Weights of a small self-supervised audio encoder (BEST-RQ): norm rmsnorm.
Rows from block 5 of a small self-supervised audio encoder (BEST-RQ), named by matrix and row number. Rows with one number belong to one neuron. Each number is 128 + 32 x the weight over its row's rms, rounded and kept within 0 to 255. All counts start at 0. Numbers have three digits each.
After each neuron's rows are labels from the 100 clips, of 14976, where the neuron reaches its highest value: "strongest on" is what is common among them; "loudest" is the band of the loudest frequency at the time of the peak. Only what is clearly more common there than usual is listed. The data: read English sentences (LibriTTS-R).
# fc1: first MLP up (model.blocks.5.ff1.fc1.weight, 768x256), inputs 128-191
# fc2: first MLP down (model.blocks.5.ff1.fc2.weight, 256x768, transposed), outputs 128-191

fc1.633:082129153106132125100141151149157065107125122113149137074102116078142164156150102155192090127138132152155165124131134193102087135171136120135138175150107100097131148102096096138149089116151156
fc2.633:071151187119130120089136123119152123109138186083167143137132098163156130132123100147217136107083109114088158174108123124142109143170161073124095137103141084122071084139112108178128129149084090
strongest on: voice: female
loudest: 500 to 1000 Hz

fc1.541:097114112101172129137100130145124108147106135176077120142109115158189149147194149181128132127099091160123133131155090173177100116128118128170139116132187099159106182151107121126133063159106160
fc2.541:101110142083139157118080045112156118142119124141102208105097157137154146160125098211071086073143095144097115161174124182139104076079120115124098130134159111128127127136081138098092101145097120
strongest on: voice: male
loudest: 250 to 500 Hz

fc1.312:082102148125142156108168123110168152164154109124138089118130159110118130073112093179139121146156104112092087109202066138109147196113097099109181189108167145089110093136145123142154124120107163
fc2.312:163118098153141166099180124119133104073094156156124206155166140153191145143100129099126117129110139081142124128151113149149112117154145132068154142169143154141087095132097149109124093131127120
strongest on: voice: male
loudest: 4000 to 8000 Hz

fc1.748:157101115171139084118093137111192145138106109155130103105162131111162124170122170111157100127100091125101115094076092155125012143081108151134162151122078085182171178189140121179124102135141168
fc2.748:137172118099088111124096084176090139066134197093122158134086119119131135107123137089135075121115157118162063111137111142131180131106146104147075107163136117132126143158064131069111141125124141
strongest on: voice: male
loudest: 250 to 500 Hz

fc1.308:135128177092082114094108136190127126193123145095092111120131095124147119172144142167062094120121145160137158126149159179152166159064134111169164195126101085163185155212134131131106128148134166
fc2.308:130147161126153107109118142116124116118125145089064097089106100133113162144162173117135093163140074165101146102130149115126143122161143153134108120150110104130149146142125126095073127179138083
strongest on: voice: male
loudest: 500 to 1000 Hz

fc1.652:114088083132158121114173063102073117132075119165109094086112150128104201132112115189090126144108122090121108157144135090141115135112144117138137140044113154107156148175092114172132103125150121
fc2.652:099166130124148140103176147136119150176107130126128172127138136138072159072221166081135122164123141144128116069091138186089153097132085096132111100155153132072114163196159116134082110071114139
strongest on: voice: male
loudest: 250 to 500 Hz

fc1.346:093143152138133163168134117127090131144104129144104186061184184107192167134109134140146074140075103128150152124098070104118156133141135132194118130234158140140165108158056147097110106121117095
fc2.346:161082089114089156052090148141126147098110191195142125111121104121162160165111089169117145124115098173153071119122174132121074109110095111117186073111134145168098136151080164171150131140140163
strongest on: voice: male
loudest: 250 to 500 Hz

fc1.481:130040162150054140119120181131166100105156105145083131115150087127128115130142144140156108192089107210153119086086155114139131166069095141135112159144200111133142148195155145104103065073147111
fc2.481:094182152171112124106141115155089062122144204145137136163127172166135111137124109098099081105086141166144091094160171146136112191111088104191186162102112167116113086041135118141105108078142108
strongest on: voice: male
loudest: 250 to 500 Hz

fc1.37:134130119101154173086157156150103138177084127144134127170106104161136183124130194172082136176119147188157095127174110123143136133065144151144131136192144170117122113141119157156123080141120194
fc2.37:147128130132134085108110107135141148112155100124115119158149087161145123139135108115152085134158070133133123066080132143153168086069136058122169090185129109125131181146166149148080146143124174
strongest on: voice: male
loudest: 250 to 500 Hz

fc1.667:133168085130149066174114094125128145128202140191185132088147154141146135221127171172126134116118098103089125099111101124134111137156153050122057162127125209075104131115125065130109138139074126
fc2.667:089102155124147065104153128174139112075137125145150122062182170064104152132081103125141135151117145140109131074091150161123136167102085139113154105145156158161132141141112138139103105095091104
strongest on: voice: female
loudest: 500 to 1000 Hz

fc1.12:176110179117126086108138153119141070216103103153149124114122130136144131145161120146144099182078099142131138117144133199116220133100114127133137155102113081192168143170092090115150171106151140
fc2.12:092183121128174160132146123081200102145108143123069120131134110113134171121154103135149139109116108177095100153155152114130123110118120093145229170094132089107130168121087124088148177088134164
strongest on: voice: female
loudest: 250 to 500 Hz

fc1.680:093130107166127098093172088186090103097175148099116133180127173134143170175107174091161103123118099165149160137158107115139101146140125124166096117182148162147089102138113118106073063185068111
fc2.680:144110109071156106078101064156108113106126120104158152121170128132115156132074157137113123073141120148121126126147102118170170077154157139152199107167176083092132153074093091151084146163143091
strongest on: voice: male
loudest: 250 to 500 Hz

fc1.722:097090145110159129128122078174107092085112115164120095170088121109167082149180182147071119162081096164184161114223113154128152144108111103147202116184117157132138169155122139121092105138125124
fc2.722:114156126144132168118106148125138084122131071135065105101120159078150145128145120145126123122168112189151110109151135193173085096138167094120162158105166108186129183194128169110093061166117170
strongest on: voice: male
loudest: 250 to 500 Hz

fc1.192:045141107198136154138114124131152135176150100124134150110052110131153114106142092133162129087128129133092133117116164112149068158132081120151122142142140137100137123113146129095090128084151134
fc2.192:111071093121089098054143172080090117099124150063141097125114169162082120154124124128127061117087139082122052134116155098169137126193129111094129121177128150131128112180095112055112098144133097
strongest on: voice: female
loudest: 500 to 1000 Hz

fc1.228:155167116096133154071149172130150086154147101119124048114174141154090150181107137111158149102087168050140165083144102199178139099164172121128157109127145181145079114148140106102132124096137075
fc2.228:126136113166217138139121114107136177147130094150155126115108101172170129164111176121141127174129175176133141185149116182114118167133159099105149112098128076074123156125064134144071101139089116
strongest on: voice: female
loudest: 500 to 1000 Hz

fc1.580:141101092128079113085157120138184125080085106098037114088095121154145159121146130183130174136125101172120169133133101131113128133138127139099139089109199080161111134153107157136092140136139115
fc2.580:162136122136064080094122111187093137134139168067127155146157163128108085098081155112189134097111118134152125109159118165119121129145075082158151127078186053142080109136119068166119106108030151
strongest on: voice: male
loudest: 250 to 500 Hz

fc1.221:095170079121093143123122076131132072121163162092132158117105141114136172181022091125123089094109145131083091124128091175130105157101128170108164133181162111100106205145155100206125179129117129
fc2.221:134222111122134080125107086126070238077120094146105159147124111162121127110163145062140141091171085132129151086137167159154099121134169152124099115146158121080146052079136139082142104157143148
strongest on: voice: female
loudest: 500 to 1000 Hz; 250 to 500 Hz

fc1.734:106123131095135153115106167159159106191103132130066142069156111055102138112130203131128115135122135135152125144095178140122201120111124133110117162154134077164189092150149151142159161153131127
fc2.734:124144179136113092132150142150120112170115176152145120157094127069104129231119136129182078156141071143128153159079147190120159144156113148138098196167097141158144141187122139114150168099070093
strongest on: voice: male
loudest: 250 to 500 Hz

fc1.112:126134147099131154090095137152139102131107123159119104088098147093168140183137124084204074181145101136103138123152133135090133077129088174147103140172109138089077129146084113134095148064093135
fc2.112:103109167155160148128112161107171097131117082176142155066113196133105066116081131161149100076183103129191141109176120148174160117174158092191156147120181133198135094111117141170141097147079144
strongest on: voice: male
loudest: 4000 to 8000 Hz

fc1.492:202192130104157128163085188128118130148157152078080119125158163076161144138125158173077108093114140141110157119182152199170107096111151112120155146165120120150150164163179134128140107118161130
fc2.492:142154139131173072123079110085050165129099179126095106146118098175179111132165153135144120118124103154118159104141101152130163083168139143130120110060127106141153103180139210117087106108083114
strongest on: voice: male
loudest: 500 to 1000 Hz

fc1.727:138182087100193098131087145142082121119154197104121144146128150130126153116152135151158124101127047114118133127115148126179096076171121139106111145117175083104102179111175100120147179109159148
fc2.727:123228100145161098115033150119119112131116132114134142099158174132129091165093156133166120137100153118092123136157068138100092101101143146164134135055158113103196116096111167097129126157177121
strongest on: voice: female
loudest: 250 to 500 Hz; 500 to 1000 Hz

fc1.329:125147136126146144120066114112149165163089112103093135098182089132207135204130089162129122129038169175149054094143167199130097151113121150133132134197200155126105164166114159148062125170078169
fc2.329:121143165108151101098105108089164184122135137126148177132161136108109133138228099149077095174089094055174145129132124142099140121163160143164119126155181114145168088123057136120138156079131140
strongest on: voice: male
loudest: 500 to 1000 Hz

fc1.109:152104135153153084128081103127090063150111077138087113093102080112121155153107132145125128113146084141109150166137111185114123187131116066150162185166099098198148196169147170122133084128108154
fc2.109:189148131111169156117088142141147123145123140154063090078112154068127128140173149152174098125104134148143115093118166194161204120081050127166110130121121147128091084191074113131085091074112170
strongest on: voice: male
loudest: 250 to 500 Hz

fc1.637:166126089137152088114123100148130132094186094119155101170168191117106128133123151239116122139134077136104155145152158150095114063133152149112130172124144108109043146136143121150172163153142124
fc2.637:128140097115147084136119154181108178086117115119158109174168158139098153137066180177134083109158082173112126122124136157052120084140153185134121118186118197117111107116101161121155135167143109
strongest on: voice: female
loudest: 250 to 500 Hz; 1000 to 2000 Hz

fc1.116:127115119177092112146139164106119145145137124050177141077170121083111157121077107141146134119108152098101058122108099113167169150168139163174150149088125115159050138099122147171089107103108091
fc2.116:148103071097144131110169187130124109083146135085123074070043153142107101160126131131129086174114166154099200164110101095102147106125141142145062210142086133181093093149106090099146128104201174
strongest on: voice: female
loudest: 250 to 500 Hz; 500 to 1000 Hz

fc1.18:159139113100113078098102117162083126161135160139148189084107158164183129210161122129144107182085117117146105133063102180184116107121093152177123164148089179130111144190110137132158122091140160
fc2.18:119176133132129098120122134168130143063127122128070142100103115146135049115142073127208134128165098143182141131104168100114115153120147103158060111094133120110143096156166158119076144124144068
strongest on: voice: male
loudest: 500 to 1000 Hz

fc1.613:086092095114065146154106074087112084202148119113143152117081113129121163175132094131148130093128186089105147127127145174101104144162115142154192159113150086087128194101134136131113091079144182
fc2.613:106116146181162115076142117183117092156112081121109119139131102154181133176140067120174144158114124123061112137136111104065120094188166117120125098156098140130118109072045033080113121106123097
strongest on: voice: female
loudest: 500 to 1000 Hz

fc1.429:152095202102129131083135096158084120148099149079133038101111132097106153097160165181116182142094119143119129092167137207086144113154093069150122174167082098178172138172105127139175114159097163
fc2.429:175178135108131085127155104139133096101087159162120075146057098083127177128189165123153042150128083183140102123131117180147184092131089083122079151121114117123098146135136152142133116079079110
strongest on: voice: male
loudest: 250 to 500 Hz

fc1.660:160112150098146101138088110131128132134100131200130170104141129127109125128132148120147118109128102131096145127114028138107124108170141116123067169096089088154082157163113186147141146080148173
fc2.660:129141134123106056136085131150118154113161125100063186125149120120088173091141117155189115102189139073067097129134093121110142110126142091178139119086152082085138145140163079152113119095110129
strongest on: voice: male
loudest: 250 to 500 Hz; 4000 to 8000 Hz

fc1.523:108110143130129119172137162128047111131097154147113179095134124112145132123072137139146074142081044099154167049167070158125125096082104081152150142115090139181117081143193154136149106142125120
fc2.523:114090127091144117117136074099116091168158126152107126125115137124086124105145129148119099102146164087118102097189043103142161156155127134184133131158160146117161113229107110073084175115108113
strongest on: voice: male
loudest: 4000 to 8000 Hz

fc1.634:111082091162074055153104101126086159104103054123111143154121114146159119115139090169139169061058136188098118183084146081096083123190107119138155145085076153127152148105117144133135226174141066
fc2.634:151097138167102162057135085060071131104169149121151072122094189148132139077151135141140106142094095120149162126106113104180109102075076142127057083167115143107101140152120110139146111119110136
strongest on: voice: female
loudest: 250 to 500 Hz

fc1.526:164126168117148168114153144123079099138120177124112175135130115130124101155123162157156189157085074102091145163082098142154130140119159116196113131148123157174122154136156208160127092165127169
fc2.526:173164133100110096165061089087096116135161092177105085172112120138154123153159104079131076137121175131141160120139173168118162141106178155115133144085149118094103136152115122093163109147082106
strongest on: voice: male
loudest: 250 to 500 Hz; 500 to 1000 Hz

fc1.255:142128104168142122096149133130120132168095093160116099145170129111116158099126143180134164126127159130122096113171053108088116111075159061184107146162144076154112121108134131161184059089140112
fc2.255:146103130104151107146139113117131103153130214126156162225109190134148128098100160096151154147111164122141132109159096189106119155144118128132151163084180125130107153139144167128140138120060004
strongest on: voice: male
loudest: 250 to 500 Hz

fc1.435:149121064089153077069197134158113189135136121139109132180147098105144175085118129176089170110147126111135091131132111064120113139150113091155122135097149095138119100144125097141133105128089113
fc2.435:132160132163076115171098156086133154047166119114124139094112103091070134157124191177142118166181127111111135133119098134111190084172118138135142105120129173135089099132091109148087158126166109
strongest on: voice: female
loudest: 250 to 500 Hz

fc1.507:121181128115118132115070179118123113115067111146150149060131140081144094156140150159164133128131160150145108170168158169104096105110142087096139137091125082133085174071157126166043092134075149
fc2.507:091158188145137126159127154108158085118159127134140069108153117194083130201112174155168158118071151134169113096121089115087135113133170139162154121136152088164149090111079131170137132180095102
strongest on: voice: female
loudest: 500 to 1000 Hz

fc1.91:151136106132043168085142171170144071167135136117104136121141130132130130148154150134128145111163150130131106163160106198083084092110147104102177114157164106139103121108110125155108152095116137
fc2.91:099138150107127102105102112150146092118160139091100178151117110216091138111152086144158097084094129138140149187133078133143141121124126106071165143164167121172152071127069121143124138140138147
strongest on: voice: male
loudest: 250 to 500 Hz

fc1.188:133130173121100142167099146118141107150126160069123160113125105097123131110145099126156112127052129117159112082153180171123107107107173148161137209083110087174110161163119078126137103157124148
fc2.188:132161156141137144056111103139129110103151120076130158148084097115103159122146068079123185106096132133151110082161112138165094123140176089126102156128097104051138156146127073144117081186093069
strongest on: voice: female
loudest: 500 to 1000 Hz

fc1.383:178175109097172040128108105114113178064182124046156167127127119148099137118081128154128129086131094096064117172116135111153086060145177128129103118106151160126152097103178137134130135138098121
fc2.383:085183122154185088129108110150108199113140094127176155121097125190067112147090192167162149101141118198086132119154088170070162145139169093134109075163122194048156091089139119112114161143137163
strongest on: voice: female
loudest: 500 to 1000 Hz; 250 to 500 Hz

fc1.478:156176156116145041135101091119071109134135104106113168090195178089099209143158166118101154104173091112164128124142075185131089125124142133110123169047084181127169152139130122146123174147136138
fc2.478:147105183109142055139110082120075204077170083143176124090161150101128153135119164117102133150113112159133130158184113133086085135162123125099167079096183162083114147135148151132133099122125092
strongest on: voice: female
loudest: 500 to 1000 Hz

fc1.331:106110168144117089149143128128127187105117181201105129120154128089152110087096158164094135132133128162163082169124162092088133144102111132146126145130155158104131137096174096076094102148091131
fc2.331:103183143138127129094124195154168144133129105124102155136084099097138138160127078101154141101155168125146147158170067131124144093153076153132094127125147078094137090105124198131141128048119117
strongest on: voice: male
loudest: 250 to 500 Hz

fc1.638:172133130179170069155157151171146171099118124213191078125141085084134131171118187164154135102148096137139155162113089115077122147113086129121078101149089188198104101120056143133159103135151160
fc2.638:106166149116167128164109147097084138133110136172078122092116101127087107149168103118111083111144162136076072181118097182108136139143135044145162136088148145091130140145118175123126083138103120
strongest on: voice: male
loudest: 250 to 500 Hz

fc1.129:161112130166111107086130171118103116085180139115176158125168107069165131068162132163101085107145127140163114144131221141114117159101104120128165126105102180135115132159134087190165108064108133
fc2.129:143186198175154089145158126144134126138097177115078114097109143166118188144142044119151109135138105143098162154143151183133145114087140078074148154155132114166124128164118142113101122156166085
strongest on: voice: male
loudest: 250 to 500 Hz

fc1.476:141111139128147056064053161164072129140143101101116084153199109210103132150166142130118127198092097129134127098112090148133093093126144123189161163129120121155132139072109139121117076140127122
fc2.476:151178139151109118158105086116161157099166168138066115088185165127142140101122145177148072098125127177139093110167142133125068083160121115123176113136187153086091168128187109126130143173103128
strongest on: voice: male
loudest: 250 to 500 Hz

fc1.371:122157086131184112139154168097129085139188164142151174136134103085123188144181148098141150117122073103130132151153086131124123097140120133149146128129151150103114142131142062150109074132102158
fc2.371:119169137176158077060070105138113113118129099092160181070085116077131144158130115123168117127068146118098122112170064141098118100112134130120120142102116125143172082133147088107091144133122143
strongest on: voice: female
loudest: 500 to 1000 Hz

fc1.689:122125129116127136061074184107130120114080116097125070147104092143167151119149200156135143083089137166110182120154111223129068136128161053177154162050126153130139183150156117123153078114093159
fc2.689:149156216100063191134100100097139101103133154078077135141114070088146130144110078130121119081099182121063149121090081160130144084177150116151152130071117105109162069190135116095128153158141065
strongest on: voice: female
loudest: 500 to 1000 Hz

fc1.295:124091122161141160131064107115146142135123137120113092162163156167093099123125136123179115087147122089144082200133077119123136148081106118135121140069181139169091142205088169096132083099145143
fc2.295:065150110138113137095124083127155092199110159169100130149154117119141131129106095081127111075089144152085122099122162077122107110160104113110172064154103091123183131111106135174132141075142129
strongest on: voice: male
loudest: 250 to 500 Hz

fc1.150:188185097104190103075128145123083150132171104139135108119140097124087135155121129175068105173143137117146139124122154141130153136136100155176169113143132094086096171111097098122111150114079130
fc2.150:118147137155139109130134123117133140108143125154132160120092119169075086112096134173164105150154143191107089097143130121139144113151145110107138116146142147120188096168088160138106164112090117
strongest on: voice: female
loudest: 250 to 500 Hz

fc1.223:148092109110109117152136137122098131124077176092100105154191105185134107142095145100076158111091164053103124049131148151120126113127184141072122146144041123123182107138136105110109140164113130
fc2.223:106177092129147125107112147153128154161122115128100115135118137094075118128155182077201131090116154191123141199140098140131147133108117079143158120107125138048137195119132149104119090067177097
strongest on: voice: male
loudest: 250 to 500 Hz; 500 to 1000 Hz

fc1.291:139092146116179176098132118195130079133098126090086124095106137167094162160140098120118101185106148139175096154120120180158080092129100055116086152109131128127079108164140139067183132131146170
fc2.291:067204115156111109104088118094106099065226146163120154114067118164104109106083117106177112138111100171115130056171109159114182078109114108090137158089115116145125095107152141145129132163094121
strongest on: voice: male
loudest: 250 to 500 Hz

fc1.412:119111143156030145117054110157108153154125132133050107113149142160181130160125119168097087191129101196136116105140108168127105108172075134138137152163183052117146127129180086044104123103080168
fc2.412:098165070118118135132100122138070066105143190146107135193114146132090094077123163108107140089135154111117095139099128167112113085092053139142124126083117144137132165147105226126106148136117130
strongest on: voice: male
loudest: 250 to 500 Hz

fc1.320:151140165101178158130172114142137141108085154141096102125129135103164173127156162186084082153062119134159154087220111205126158157173108121145140126150187127145128154122093182131113097124081149
fc2.320:136131144108137139097087130091156104120142109143102137156147125102130128205196111092145131091153091197175124144124087196176110081156136080104157129133175111149044145147078145133104161140092135
strongest on: voice: male
loudest: 250 to 500 Hz

fc1.671:174108154097101120166063149131081146152086054185119086164097159137181134148122162138142128156128108128067122082170114205153165186116165113177152178145103165102113162134132197153117116126103162
fc2.671:097116094092125116134117181112125131128146116117143088105192083097130168130160120094145098050128148201140129142166107150126084141126154105173127094135172108208112152157112136132072148087120147
strongest on: voice: male
loudest: 250 to 500 Hz

fc1.226:081082151108215147150095116164100131143101149146089113148077097129116164167105086145083082132107159142145173103147079170148137152133148119156138152174115124158148148132074169159176114096070105
fc2.226:148107095100163091091112085128102117110103098116092147155151113136105105202174181115140124193141119183131136060134103193175175114076142138138202099099122180176096102153066116133086149128118133
strongest on: voice: male
loudest: 250 to 500 Hz

fc1.47:149094129121120158084100110152157106158093131156069128134126114062124192132150167166117126087109073167100159124071086174126128157108120126163131119122119131122150174166150117141140088160108139
fc2.47:124171174109134075117145134158085163117146114129102155092153119087137152137160100133125068196096125124153148151128170165127175155103172085188150094073104132177115103212117173073086119164118147
strongest on: voice: male
loudest: 250 to 500 Hz

fc1.209:126078133146062098120156142137083126095224106085140109065109137074134071122099146153112138151122163114083079145070164145154027107139122116111090138108127103103117093165090092132119129116122121
fc2.209:131135102126086138085192122068161110147102107058141068093077169158099143153144122060057126152130128157100133135123105109160170107184174136135120133194108154137133125116125107143134111090169099
strongest on: voice: female
loudest: 250 to 500 Hz

fc1.520:138153097167172142113127116130096086123147136136132155154139171124143131146115149166083083129107116127132094115149107161164136091084115118155155153156178112161099136135044117149110146075072131
fc2.520:152185150099172095084093081159118115052132104102140120064118135118030157135094127141138072105132092181142122110130123150112086103116185101135149110126166150097128122130081155142079194160127158
strongest on: voice: male
loudest: 250 to 500 Hz